Weights of a small audio embedding model: depths [18], 9.5 epochs.
Rows from block 4 of a small audio embedding model, named by matrix and row number. Each number is 200 + 20 x the weight over its row's rms, rounded and kept within 0 to 999. All counts start at 0. After the name is the row's rms in percent of the matrix's.
After each channel's rows are labels from the 100 clips, of 14976, where the channel reaches its highest value: "strongest on" is what is common among them. Only what is clearly more common there than usual is listed. The data: synthesized solo parts of chorales (CocoChorales). In brackets: how many of the 100.
# c30: last pointwise conv (model.blocks.4.c3.0.weight, 256x256x1), inputs 128-255

c30.147,100,165,220,208,192,219,154,200,193,184,191,174,205,218,251,200,200,171,200,163,165,218,166,200,200,200,187,200,200,183,214,164,189,187,222,209,200,191,196,200,231,209,207,230,154,200,171,228,238,200,200,200,214,183,200,185,210,202,183,212,200,244,200,183,183,181,200,200,180,198,200,173,200,200,214,200,200,201,199,239,203,204,200,166,187,212,193,177,200,233,200,174,200,229,232,205,185,206,179,180,229,200,179,189,231,180,200,217,196,175,191,188,200,200,200,200,184,212,181,220,206,203,193,208,200,192,168,200,187
strongest on: flute (59); trombone (34)

c30.183,114,226,214,187,235,177,169,177,188,200,200,209,161,200,239,217,209,233,195,220,212,167,152,200,195,200,218,156,256,200,200,230,233,200,200,217,214,207,204,200,200,172,200,187,210,176,200,200,211,232,189,171,175,184,163,206,233,206,173,200,200,208,211,192,200,193,231,189,180,200,179,216,173,201,190,148,200,208,198,200,255,221,200,222,271,228,211,200,218,215,214,247,200,206,200,214,200,220,221,223,216,220,182,214,200,192,186,210,200,183,200,216,186,193,205,200,223,175,200,200,213,200,167,183,189,238,204,183,214
strongest on: saxophone (65); clarinet (35)

c30.137,103,200,191,200,200,200,173,194,170,200,200,200,172,249,193,155,240,205,213,186,174,196,200,188,215,186,213,237,200,208,174,200,188,209,178,200,191,217,200,200,176,200,201,161,217,200,200,226,186,200,200,235,187,208,172,184,191,187,200,211,164,211,215,200,200,200,200,200,203,219,276,200,179,176,200,196,200,200,262,200,211,200,235,200,200,183,218,200,200,200,200,212,219,194,191,211,200,200,201,200,223,198,213,186,195,240,241,271,200,207,186,175,216,200,206,247,200,215,243,222,200,200,167,243,185,200,200,200,174
strongest on: oboe (100); note A#4 (47); note G4 (40); note A4 (38)

c30.203,103,204,200,229,200,189,200,215,200,200,181,200,207,217,192,206,199,200,176,223,222,212,212,207,248,180,229,216,195,209,200,178,189,158,177,200,200,190,200,177,184,200,221,178,189,186,228,206,198,200,200,207,162,229,200,200,200,200,200,191,181,200,172,162,161,200,182,192,196,180,200,203,226,226,200,200,187,238,200,200,208,214,172,163,200,200,200,200,216,228,238,188,230,232,200,200,197,200,215,226,204,180,200,174,172,216,198,200,172,200,158,200,179,182,212,187,200,214,186,165,227,202,164,231,200,179,197,246,188
strongest on: viola (30); note D4 (30); cello (29)

c30.117,135,172,179,183,200,200,177,200,203,231,200,200,200,229,165,165,157,233,216,200,251,200,186,215,185,184,218,221,200,207,200,200,243,195,200,174,217,220,200,200,200,240,181,186,212,200,252,176,212,164,197,221,188,208,230,200,189,200,235,168,184,200,200,238,166,161,200,228,180,210,200,200,165,202,237,200,200,200,216,207,214,188,215,201,201,224,203,189,170,197,200,201,184,228,200,200,185,206,189,203,226,200,229,228,190,218,200,219,200,200,187,200,200,225,203,200,200,200,191,167,200,246,211,173,167,200,195,199,178
strongest on: bassoon (55); flute (43)

c30.55,082,233,183,200,247,213,229,187,216,200,200,204,184,200,185,200,193,199,223,205,216,202,200,220,200,178,193,181,178,163,205,218,200,200,169,176,206,200,227,170,200,224,223,187,183,189,195,170,200,200,200,198,226,191,174,168,180,143,200,151,220,223,216,167,200,238,200,182,201,200,200,194,205,176,200,200,186,145,200,200,201,199,200,182,219,234,204,229,200,202,209,200,209,211,200,157,169,182,177,259,200,185,193,168,200,208,200,200,161,174,229,201,182,171,200,200,188,185,211,237,190,172,200,221,200,219,200,154,200
strongest on: horn (100); note C#5 (34); note C5 (33)

c30.141,096,187,199,200,214,207,201,201,179,232,197,211,184,219,205,176,200,207,190,243,207,160,225,232,179,171,200,212,209,200,168,200,191,194,228,182,180,200,200,213,200,203,222,186,234,207,182,200,208,192,218,201,224,200,209,252,200,208,190,200,200,200,178,200,169,226,228,200,226,183,200,211,200,193,200,204,200,193,189,239,200,200,205,270,200,200,168,189,200,198,173,186,162,216,200,200,191,170,200,192,232,222,188,194,201,200,212,215,200,176,156,188,161,179,200,200,165,181,214,159,223,190,229,200,205,200,209,238,223
strongest on: saxophone (97)

c30.35,081,207,177,188,180,204,200,200,218,200,183,200,180,200,200,170,171,263,226,200,200,244,200,201,179,200,200,200,200,200,200,200,173,200,204,162,200,177,222,205,195,249,193,219,168,200,217,168,200,201,200,184,218,200,200,200,200,230,180,242,200,200,181,200,158,177,198,200,229,172,200,199,223,185,205,224,200,165,194,200,196,175,200,211,161,169,179,226,193,200,219,161,200,187,180,200,178,220,190,239,200,206,200,156,146,192,181,200,169,193,233,213,200,226,194,200,200,200,173,189,200,186,200,181,161,209,218,181,202
strongest on: bassoon (100); note G#3 (27); note C4 (27)

c30.62,093,224,234,200,189,175,155,203,166,236,216,225,280,196,192,200,221,209,200,179,188,232,205,200,195,189,200,176,203,231,213,200,200,179,181,200,209,207,181,179,210,203,220,200,200,200,200,201,209,183,200,214,166,200,195,200,194,174,210,219,210,183,200,180,223,200,238,226,200,200,184,255,200,240,200,200,219,172,173,200,190,212,200,172,222,211,200,200,234,200,200,195,204,178,176,188,200,200,220,200,195,178,200,194,200,200,200,163,200,214,200,162,200,176,200,189,198,200,194,175,124,243,180,180,219,229,200,192,200
strongest on: saxophone (82)

c30.162,073,179,200,200,189,238,213,200,180,230,214,205,209,180,200,155,165,200,200,200,200,180,148,200,200,200,166,204,200,200,187,199,200,178,223,208,227,227,200,207,200,205,200,200,220,200,223,162,190,229,218,175,163,194,208,219,235,181,200,200,200,200,200,184,174,251,241,200,200,200,237,201,200,214,182,200,194,200,209,200,200,242,192,200,178,154,204,194,194,195,187,209,220,161,210,202,163,220,210,200,200,172,201,200,184,200,189,222,200,200,178,236,217,200,189,200,200,197,160,200,247,200,212,200,177,200,200,200,185
strongest on: horn (61)

c30.28,086,226,200,181,184,227,243,213,178,264,204,190,298,230,200,200,214,202,200,213,200,181,209,234,181,194,183,200,172,180,180,199,200,200,200,200,203,190,208,168,140,190,200,185,178,200,200,173,187,213,186,200,173,198,200,208,193,200,200,200,193,200,200,201,171,192,198,200,182,224,214,200,200,205,249,189,215,200,231,200,165,225,225,221,200,200,205,200,191,176,200,235,190,158,226,209,183,227,238,191,200,196,197,209,200,226,200,211,208,221,200,153,200,159,188,178,200,225,200,194,215,200,151,202,200,200,245,200,185
strongest on: clarinet (65); saxophone (34)

c30.81,075,200,200,197,189,200,200,218,217,188,238,200,173,202,180,200,240,200,200,196,188,235,200,190,197,200,211,238,227,215,182,200,226,240,189,200,208,200,231,200,200,223,156,188,200,183,200,207,209,212,200,200,200,200,200,200,200,194,200,226,185,200,193,200,200,185,169,200,226,201,200,200,200,164,240,189,233,192,226,200,200,200,208,200,200,186,196,200,200,200,185,185,209,243,200,217,181,200,200,200,214,200,225,200,208,200,191,200,200,200,192,185,191,155,200,228,200,200,200,158,200,222,187,192,200,200,192,207,166
strongest on: oboe (100); note C5 (42); note A#4 (37); note A4 (29)

c30.50,089,166,191,200,159,200,200,194,200,200,179,238,191,184,200,200,222,213,184,200,221,196,214,200,184,228,200,200,200,200,182,157,200,200,228,200,200,200,171,203,175,202,200,200,174,196,194,200,159,200,178,200,189,163,232,194,182,192,200,169,197,189,200,158,220,196,252,192,200,218,193,191,200,200,200,200,200,200,202,178,223,200,194,185,200,191,200,200,200,200,201,178,200,183,219,200,200,200,196,200,200,200,200,200,175,185,178,202,180,185,236,200,200,192,200,188,203,202,200,200,186,200,198,200,200,219,213,193,225
strongest on: viola (37); note A4 (26)

c30.16,093,200,188,210,200,228,207,220,200,200,221,177,213,200,200,200,205,200,178,200,190,172,200,200,200,199,184,208,181,200,191,221,185,200,246,189,203,198,201,184,200,184,256,200,237,229,200,200,200,166,200,200,206,172,208,239,201,200,200,229,200,200,200,200,179,200,200,200,200,157,228,200,200,211,228,226,186,184,196,258,200,248,200,200,198,200,252,196,200,180,200,188,217,200,216,185,178,219,200,205,200,166,174,190,200,200,213,200,200,203,190,230,189,200,175,177,220,200,200,200,200,166,211,195,186,257,200,211,238
strongest on: trombone (100); note D#4 (46); note D4 (41); note E4 (38)

c30.18,087,196,177,215,184,206,202,152,165,180,204,149,158,220,242,183,188,192,188,200,222,171,200,218,200,165,172,200,259,185,208,156,148,200,198,186,202,193,200,200,200,202,165,213,200,200,200,248,207,239,187,196,200,220,200,201,244,212,200,244,188,200,199,239,200,176,200,213,198,212,196,169,170,221,206,195,271,200,211,200,173,180,200,180,174,200,195,200,199,238,216,176,207,243,200,199,206,180,210,169,247,200,200,237,208,207,200,211,221,213,203,184,196,193,198,222,237,200,181,192,185,200,183,224,189,196,200,224,231
strongest on: trombone (31)

c30.20,093,200,192,211,216,216,208,200,205,209,225,244,189,200,200,208,200,214,195,169,226,200,219,162,262,195,200,172,200,200,228,200,186,181,200,214,208,218,200,208,157,200,200,162,200,200,200,222,213,207,229,233,216,212,200,200,200,195,200,200,200,212,223,200,204,174,169,200,230,185,200,222,247,200,247,190,200,200,168,186,196,200,200,188,253,185,213,203,172,251,200,207,217,233,228,200,208,216,200,232,160,213,200,190,200,200,200,212,200,182,211,175,242,220,240,200,200,229,204,200,235,200,175,185,185,200,203,184,193
strongest on: bassoon (79)

c30.179,115,183,170,200,162,207,201,184,175,225,188,210,183,200,200,219,200,200,200,177,200,207,200,200,200,204,218,200,165,200,230,200,206,200,213,217,200,234,209,200,200,188,201,185,185,168,200,236,223,195,200,193,187,200,200,197,285,171,200,178,200,198,200,223,178,200,205,230,200,200,221,209,218,138,218,200,179,187,200,180,235,160,180,227,216,154,200,179,160,216,206,206,200,192,200,244,208,174,202,229,183,200,200,200,200,200,200,225,190,221,227,186,212,196,205,215,200,166,176,183,227,200,199,174,212,200,228,256,189
strongest on: saxophone (89)

c30.158,132,206,204,200,200,193,200,210,160,204,183,209,200,200,214,232,196,170,225,173,235,228,184,186,201,178,203,200,190,200,183,200,214,225,160,183,206,189,191,189,188,219,204,200,170,200,184,249,200,215,192,234,199,193,195,198,199,192,200,200,248,204,197,179,196,231,198,228,213,156,183,209,209,200,200,226,207,198,225,199,224,238,200,228,200,190,210,200,221,219,202,201,208,228,235,244,200,204,192,223,219,249,173,200,212,210,186,202,241,191,252,200,190,173,213,208,200,200,213,206,195,250,230,231,206,211,182,229,173
strongest on: tuba (53); viola (29)

c30.246,103,177,164,200,200,187,167,200,235,208,173,188,200,186,173,211,200,228,184,182,187,220,179,215,200,224,200,232,250,200,236,243,207,211,161,255,200,231,214,214,185,221,195,191,187,165,247,248,200,242,200,200,269,204,200,192,225,194,256,210,200,207,201,211,163,212,174,191,215,191,237,200,177,207,174,200,200,179,200,200,189,213,234,217,239,182,200,213,199,165,200,182,200,186,158,169,200,224,197,200,200,199,224,212,180,176,186,216,200,218,206,187,183,190,204,195,162,224,189,181,200,200,221,200,188,200,132,175,218
strongest on: clarinet (87); note D4 (37); note D#4 (33); note E4 (31)

c30.15,088,183,200,200,190,201,204,173,184,219,238,182,264,200,226,217,212,200,221,200,216,220,249,216,208,176,200,155,186,212,200,198,176,200,187,210,215,227,200,205,212,205,200,200,207,200,181,200,187,216,164,200,122,209,200,212,196,180,200,196,214,229,200,200,200,206,200,200,200,183,170,210,155,216,200,196,200,200,200,217,200,200,225,192,210,175,174,200,206,215,198,128,200,201,249,161,272,201,196,207,169,177,200,229,200,197,200,216,200,200,231,200,200,185,200,194,218,200,200,187,148,167,200,200,170,190,201,205,236
strongest on: horn (46); saxophone (32); note F#4 (25); note G#4 (25)

c30.56,086,179,210,160,209,185,238,200,210,193,183,200,200,198,236,200,194,200,200,200,200,200,204,203,200,214,215,159,179,199,200,200,200,173,205,224,200,188,231,200,211,194,200,199,178,204,183,227,185,186,188,200,206,151,200,200,170,167,200,183,171,200,216,176,151,206,184,226,200,200,196,200,200,200,209,170,200,200,200,180,238,200,192,200,237,200,179,182,229,217,200,200,208,200,190,232,200,198,200,208,225,200,209,200,235,163,200,209,213,183,227,200,185,189,215,175,200,234,227,200,189,197,200,233,203,183,200,158,200
strongest on: bassoon (100)

c30.74,105,178,206,201,205,207,236,200,207,167,191,200,166,161,185,192,200,225,200,193,221,193,185,200,200,200,216,200,186,233,197,200,200,200,192,167,244,231,212,239,166,214,200,195,200,199,200,226,222,196,200,200,199,221,197,147,230,196,194,200,230,191,232,200,186,222,200,189,213,260,200,220,200,201,200,225,200,200,231,242,200,166,200,182,200,190,166,200,184,225,240,187,218,200,165,214,224,185,166,200,200,160,227,193,208,200,200,201,198,197,213,200,180,200,271,193,200,211,210,185,177,179,251,197,208,171,200,162,183
strongest on: horn (66); bassoon (34)

c30.104,115,200,200,200,194,196,179,183,235,174,178,192,219,200,166,183,190,202,200,200,200,225,200,200,214,203,195,200,237,184,219,219,200,197,218,226,200,179,229,200,210,200,215,185,199,200,179,198,227,185,179,187,219,158,190,200,260,200,194,207,224,184,199,200,214,180,216,196,220,200,189,194,200,200,183,200,200,178,217,200,165,235,223,223,220,192,200,206,230,220,217,159,217,200,179,200,206,198,200,189,226,193,184,193,224,189,197,199,249,191,221,186,200,206,187,230,187,179,187,197,193,190,176,195,165,176,137,200,199
strongest on: clarinet (97); note D4 (37); note E4 (30); note D#4 (30)

c30.80,113,200,216,200,174,200,184,200,200,200,232,208,165,200,200,247,203,200,204,200,200,200,223,196,189,233,200,200,173,216,176,200,200,169,200,226,158,185,200,215,187,216,173,218,175,200,200,244,189,200,200,189,176,170,214,200,171,229,200,215,200,200,200,200,172,196,191,200,200,232,160,247,227,200,217,193,206,194,200,195,214,200,228,225,200,204,217,200,200,200,200,200,217,205,177,238,200,200,227,200,200,200,189,206,219,221,241,204,189,200,221,200,194,232,200,208,200,198,222,224,228,214,163,176,195,214,228,193,160
strongest on: bassoon (100); note C4 (31); note D4 (31)

c30.97,103,225,234,203,200,206,218,208,200,202,191,234,200,172,149,200,197,176,181,162,200,185,172,226,189,200,168,191,184,193,181,200,205,201,185,194,226,270,200,229,215,200,197,219,192,182,200,159,215,176,176,200,200,196,189,194,202,200,231,237,205,210,200,226,188,200,182,200,204,215,187,189,184,186,209,207,201,223,198,168,212,231,206,214,219,204,241,219,200,184,200,228,182,200,200,200,228,200,200,190,162,236,188,183,217,200,172,200,200,196,200,192,180,200,211,190,235,230,200,200,248,220,176,200,144,226,200,207,200
strongest on: double bass (80); note C4 (33); note A#3 (29)

c30.165,090,177,171,255,186,214,189,182,200,220,193,223,200,216,200,200,204,229,170,218,217,200,183,217,226,212,170,188,200,200,186,153,200,200,176,212,165,240,190,227,193,181,200,222,177,182,200,173,200,167,236,200,173,223,198,227,208,191,219,224,186,222,200,223,192,211,236,200,226,221,200,190,182,216,200,179,200,196,183,165,180,207,183,227,166,173,172,186,182,180,187,200,200,175,179,227,201,171,240,200,238,184,225,175,173,214,200,225,244,209,200,180,200,177,181,198,167,179,220,200,170,179,182,200,243,274,175,182,217
strongest on: tuba (93); note A#3 (36); note C4 (36); note B3 (25)

c30.222,108,200,213,200,257,212,200,200,200,190,200,278,193,212,200,243,200,198,215,168,200,229,223,184,179,225,232,217,196,200,232,241,200,200,200,185,200,189,200,200,200,180,212,200,199,184,200,183,191,211,200,200,214,193,193,216,176,218,226,189,202,204,200,200,194,193,223,210,190,211,200,210,231,182,200,200,194,210,176,201,204,217,200,154,175,200,178,231,201,200,186,200,182,231,200,203,200,211,192,200,250,178,177,188,200,168,215,170,189,171,200,200,190,198,185,200,190,201,198,222,200,213,191,206,223,221,198,200,175
strongest on: horn (35)

c30.58,120,251,200,185,178,181,232,187,212,207,200,200,219,227,175,200,218,193,192,222,201,200,200,189,197,200,217,200,181,203,200,221,194,192,240,200,185,169,205,219,225,233,178,186,140,200,193,218,200,200,241,233,174,196,167,187,207,200,192,184,229,237,229,174,203,253,200,225,195,173,233,210,200,200,200,181,214,195,194,178,172,204,248,216,205,177,182,200,200,212,193,213,205,204,210,192,199,180,200,200,200,200,200,158,200,170,225,200,200,194,182,180,200,144,200,262,172,200,204,223,189,200,216,200,232,189,206,200,191
strongest on: violin (71); note A#4 (63); note A4 (33); oboe (29)

c30.46,117,219,214,229,202,210,182,200,242,200,200,207,209,171,190,200,220,201,208,200,176,207,168,200,200,192,168,195,200,190,167,170,223,190,209,215,223,156,187,204,200,203,200,200,214,201,229,185,226,196,203,200,208,172,200,188,200,200,200,200,200,200,200,209,193,185,200,200,203,187,168,200,200,192,179,200,156,182,195,200,232,235,185,203,205,200,200,178,193,200,200,222,199,197,200,227,181,203,190,218,200,183,167,181,178,231,167,200,200,200,200,193,213,200,215,197,210,225,225,181,222,193,225,176,200,200,189,200,214
strongest on: flute (55); note C5 (43); trumpet (38)

c30.76,083,216,200,200,187,200,200,200,200,233,226,184,178,200,205,200,170,200,200,221,190,192,200,200,200,217,181,200,200,200,177,246,200,256,200,161,200,214,235,216,195,181,229,200,200,191,200,152,182,200,204,221,200,200,229,200,200,238,211,195,211,162,209,200,187,200,156,224,200,166,150,229,200,200,189,192,219,200,199,198,200,200,165,163,185,210,222,172,193,173,200,178,198,180,200,200,200,200,200,202,223,199,194,200,217,229,243,200,160,200,190,200,200,201,222,200,186,200,181,199,200,199,200,253,187,180,200,193,200
strongest on: bassoon (49)

c30.70,086,200,193,197,183,190,200,211,184,232,188,200,200,200,200,180,200,215,200,200,208,200,223,183,172,200,177,177,162,189,214,200,200,191,179,206,177,172,155,192,189,195,166,200,200,201,200,182,209,188,252,174,182,200,200,200,224,200,200,221,205,200,228,200,236,206,195,218,224,199,208,254,214,233,197,186,200,200,183,199,200,200,223,207,223,167,200,228,219,254,205,185,198,217,200,200,233,200,190,202,200,173,200,189,186,191,200,238,200,169,180,200,200,200,205,200,200,182,163,200,233,271,200,178,182,200,200,200,220
strongest on: trombone (60); trumpet (35)

c30.226,117,228,231,200,202,205,214,183,200,210,218,197,186,200,222,205,211,200,178,221,179,200,216,200,247,208,216,128,177,200,200,200,186,200,180,222,221,233,233,200,232,230,206,182,179,200,163,234,200,177,178,200,190,191,200,200,173,208,200,216,200,200,200,186,213,206,200,205,200,174,200,200,200,213,201,222,206,222,207,200,189,192,200,217,200,212,200,200,235,187,203,225,200,200,222,200,167,200,194,169,199,178,200,200,200,223,171,200,253,200,190,166,211,191,200,207,193,207,184,200,203,275,168,222,176,222,200,200,195
strongest on: flute (100); note G5 (46); note G#5 (36); note F#5 (36)

c30.4,075,200,222,207,209,231,200,150,210,189,200,200,178,200,200,227,244,178,217,200,240,195,200,245,199,208,244,238,241,157,217,200,174,181,200,176,200,184,231,196,200,200,200,160,209,189,200,200,200,219,200,185,255,225,195,210,200,186,198,183,183,157,198,200,191,195,145,222,200,200,218,216,200,200,200,173,198,200,176,233,176,217,200,221,167,212,219,200,155,197,200,199,200,200,200,200,200,223,167,159,168,200,190,234,188,185,182,226,218,171,235,200,183,200,188,188,200,224,214,186,167,188,200,200,174,182,175,200,200
strongest on: trombone (100); note D#4 (42); note D4 (36); note E4 (34)

c30.148,079,183,168,185,189,171,179,187,200,244,170,200,217,163,263,213,200,185,204,195,211,226,213,178,200,197,200,200,200,173,195,208,200,161,196,146,188,200,189,150,200,234,174,190,195,200,215,164,208,200,225,218,185,200,200,200,193,199,180,200,242,200,200,200,214,200,269,200,220,178,200,216,200,209,206,196,200,145,200,222,206,221,200,203,170,200,230,165,221,220,222,210,200,220,215,200,238,220,169,190,200,206,178,200,169,174,195,200,194,209,200,185,207,190,200,200,223,204,216,177,206,200,192,200,200,156,200,185,214
strongest on: bassoon (73); horn (26)

c30.63,085,200,218,221,200,189,200,217,230,188,200,185,200,176,200,186,245,212,215,200,184,200,175,175,179,200,158,200,182,200,177,215,201,200,223,200,180,190,220,159,193,253,177,200,182,200,194,236,200,213,190,200,224,200,154,225,208,204,215,200,200,195,165,201,188,200,200,200,200,200,163,260,233,208,175,248,162,175,200,200,210,239,176,202,200,172,151,200,208,200,228,201,200,228,226,197,202,219,200,200,200,200,200,164,225,200,219,200,219,212,219,200,200,188,201,184,218,200,200,202,189,200,172,200,200,200,157,226,200
strongest on: viola (51); cello (35); note A4 (27)

c30.157,121,211,180,170,193,200,225,219,229,215,186,215,196,200,200,200,200,217,225,168,207,196,171,220,204,211,228,182,178,208,186,200,179,170,247,196,215,176,199,217,203,189,180,207,200,200,215,177,206,155,196,200,200,172,171,200,200,200,240,227,203,231,193,181,213,225,186,205,201,213,189,200,181,184,215,200,215,198,200,200,183,207,194,207,190,198,230,179,205,203,193,183,184,208,203,186,187,215,200,200,183,206,181,187,171,153,168,200,177,195,214,200,220,186,173,168,200,200,168,190,200,176,190,176,156,168,202,187,200
strongest on: double bass (84); note A#3 (37); note G#3 (35)

c30.239,120,215,191,200,237,209,252,170,200,203,194,142,123,193,200,200,200,231,211,218,200,214,173,188,192,200,200,180,200,200,200,147,180,200,254,167,169,180,200,166,193,211,192,180,162,204,200,226,198,208,200,197,171,218,244,200,200,209,172,202,221,200,200,197,201,206,200,194,205,199,202,184,220,200,194,200,200,183,230,175,200,192,200,200,173,200,181,200,197,201,164,190,200,172,194,200,217,191,197,198,204,190,221,200,210,261,226,214,223,186,200,241,200,168,200,174,217,194,179,210,166,194,170,213,169,187,172,186,139
strongest on: horn (67); note A4 (26)

c30.7,111,214,181,218,204,237,189,200,200,195,215,220,211,186,191,200,226,200,200,189,200,182,193,200,186,200,217,173,193,200,240,225,229,237,219,192,200,246,245,187,194,187,197,179,200,200,177,214,200,209,232,200,213,200,200,197,200,245,182,231,200,184,189,208,203,203,188,230,217,200,213,139,222,216,200,200,200,159,163,158,189,221,208,205,200,203,200,200,200,200,207,193,198,200,217,197,200,200,200,169,181,174,171,186,202,198,193,201,223,170,200,200,241,200,203,200,210,200,240,212,184,203,191,200,174,216,197,203,200
strongest on: double bass (53); viola (46)

c30.132,099,199,200,200,248,188,200,200,222,201,200,228,176,200,248,206,208,171,198,195,220,200,259,171,194,200,213,179,202,204,177,219,190,174,200,195,218,200,175,200,200,200,162,187,227,192,213,200,200,204,198,200,200,221,194,178,208,178,199,189,202,188,200,184,163,200,226,200,200,201,200,235,149,180,180,167,175,221,181,215,220,205,183,200,219,200,176,200,200,200,200,222,200,192,200,221,227,208,200,227,199,200,200,240,182,212,158,200,200,218,213,181,197,168,217,203,161,227,200,175,200,136,236,195,200,173,200,213,194
strongest on: horn (74); note B4 (27); bassoon (25)

c30.161,107,200,214,203,200,200,201,195,200,200,200,201,203,198,179,209,222,231,195,194,199,201,200,193,180,230,228,234,186,220,198,200,200,214,164,247,200,204,238,200,213,200,200,191,234,232,186,180,200,188,174,200,155,193,216,228,200,235,214,200,198,198,194,200,234,200,200,200,200,200,200,200,220,193,186,188,200,200,215,227,200,227,205,200,200,213,245,211,208,233,194,275,203,215,200,195,264,200,194,205,200,181,224,207,201,166,281,206,200,200,182,219,154,200,200,232,190,231,187,181,224,200,198,204,206,200,176,200,200
strongest on: trombone (100); note F4 (37); note D4 (36); note D#4 (29)

c30.11,100,200,256,138,200,230,218,200,178,200,200,188,200,212,218,200,216,159,208,221,228,207,200,196,220,181,197,224,167,176,200,200,200,193,200,200,200,171,227,191,185,163,200,200,242,182,174,168,185,200,182,233,212,215,212,200,189,200,200,200,204,195,204,163,195,180,230,188,200,200,202,241,187,226,199,180,177,200,199,175,200,188,200,205,218,177,221,207,200,240,200,200,200,200,200,200,230,258,200,244,210,201,155,200,200,176,200,203,233,208,233,194,204,166,253,208,200,189,200,186,200,209,200,186,176,165,200,231,200
strongest on: flute (72); note D#5 (32); note D5 (30); note F5 (27)

c30.44,115,212,201,200,223,231,197,232,205,200,182,201,200,173,163,187,193,226,221,195,200,239,200,188,200,200,214,200,200,202,200,191,214,200,204,205,222,187,200,183,200,160,182,200,198,214,220,183,205,178,175,200,160,185,183,177,164,226,256,212,211,200,200,189,200,204,195,178,183,200,184,215,234,200,190,180,202,183,218,123,190,200,170,204,198,185,171,164,184,199,200,197,192,168,200,200,161,217,227,208,191,200,227,200,197,178,200,205,197,204,185,211,177,182,200,197,190,219,180,177,239,190,200,210,175,163,177,200,149
strongest on: violin (100); note A#4 (70); note G#4 (34); note C5 (32)

c30.192,121,132,207,160,204,169,181,200,200,200,192,161,200,200,200,216,196,200,141,202,237,210,187,208,187,210,196,212,194,205,200,179,176,200,145,233,221,213,218,237,251,200,212,195,200,183,200,205,238,231,195,228,235,200,238,200,211,220,208,220,200,200,232,233,205,200,181,231,214,179,175,190,187,200,200,200,191,219,223,200,216,227,214,222,200,235,202,196,221,201,193,209,181,219,200,226,194,188,223,196,211,234,200,200,180,240,203,200,187,200,241,223,230,190,223,201,200,227,215,211,224,198,229,200,200,184,200,200,174
strongest on: tuba (100)

c30.72,120,186,219,197,158,212,200,174,174,195,200,166,215,206,164,216,229,222,182,196,217,236,215,200,209,170,165,174,163,166,186,190,200,187,240,157,200,200,168,175,215,197,204,212,200,200,171,171,200,200,200,213,200,200,200,221,222,204,209,234,184,235,230,210,215,172,197,200,200,170,172,172,200,205,179,200,200,207,202,164,221,163,200,204,181,181,222,159,200,156,200,200,208,215,200,193,233,222,168,184,200,200,200,229,200,207,220,216,207,200,200,160,200,202,200,166,214,218,181,200,200,272,229,200,226,186,205,200,209
strongest on: flute (58); note G5 (47); trumpet (39); note G#5 (34)

c30.45,097,225,207,200,213,209,186,209,131,200,201,190,184,213,200,213,200,184,200,225,211,200,166,176,200,200,212,231,189,200,190,200,228,169,200,210,200,178,171,190,186,200,183,200,177,224,200,230,200,230,195,228,160,172,204,171,200,192,200,237,200,209,200,227,244,194,200,200,194,200,200,240,200,145,200,210,182,200,244,161,200,170,230,213,199,169,176,200,200,200,175,200,200,194,189,212,211,168,200,200,200,193,197,200,200,200,216,173,200,200,195,267,200,156,202,273,200,206,200,200,200,200,213,200,171,200,226,216,200
strongest on: oboe (75); note C5 (32); note A#4 (30)

c30.85,088,242,213,176,200,200,230,222,244,200,184,219,239,200,200,178,172,216,236,200,218,188,200,200,243,186,195,181,210,173,166,213,228,200,160,203,218,186,176,190,224,141,232,219,183,194,178,200,230,200,196,200,200,212,200,179,200,200,193,200,216,164,187,169,176,213,200,235,200,200,229,200,200,157,200,200,212,223,200,187,200,173,200,183,191,193,209,180,200,200,219,180,200,185,209,203,200,200,195,185,171,180,193,200,200,178,234,237,194,203,188,177,225,233,260,249,217,200,200,200,228,227,200,186,168,190,181,202,175
strongest on: trombone (100); note D#4 (40); note D4 (33); note F4 (31)

c30.60,100,170,202,200,190,200,223,230,225,200,200,202,155,186,200,189,231,200,176,194,214,235,229,179,200,200,203,239,167,200,178,169,204,200,200,239,200,197,200,250,186,224,200,208,200,194,200,208,207,173,211,215,198,207,200,177,218,200,175,200,200,241,215,192,200,200,225,223,200,200,178,223,200,241,236,200,221,199,222,200,169,190,200,153,200,229,223,200,200,245,219,263,210,200,200,179,223,239,200,200,200,165,200,200,200,207,200,200,192,200,182,200,201,200,200,227,227,200,220,184,235,255,200,191,217,205,200,200,186
strongest on: double bass (100); note A#3 (45); note C4 (45)

c30.187,109,209,200,217,231,200,200,200,200,212,200,172,200,215,144,156,152,229,156,217,211,195,216,185,184,194,185,191,198,227,200,265,212,190,204,200,210,233,194,226,202,200,171,151,200,227,188,229,185,221,183,197,200,168,200,213,200,208,193,200,192,200,200,200,200,212,224,176,216,207,217,218,200,228,190,204,200,187,200,205,170,187,219,240,200,201,232,211,246,210,218,229,169,208,165,200,191,165,200,152,202,183,200,233,185,200,215,200,203,155,230,168,184,191,178,165,200,200,230,200,200,196,177,200,255,230,204,200,210
strongest on: viola (79); note D4 (47); note C#4 (45)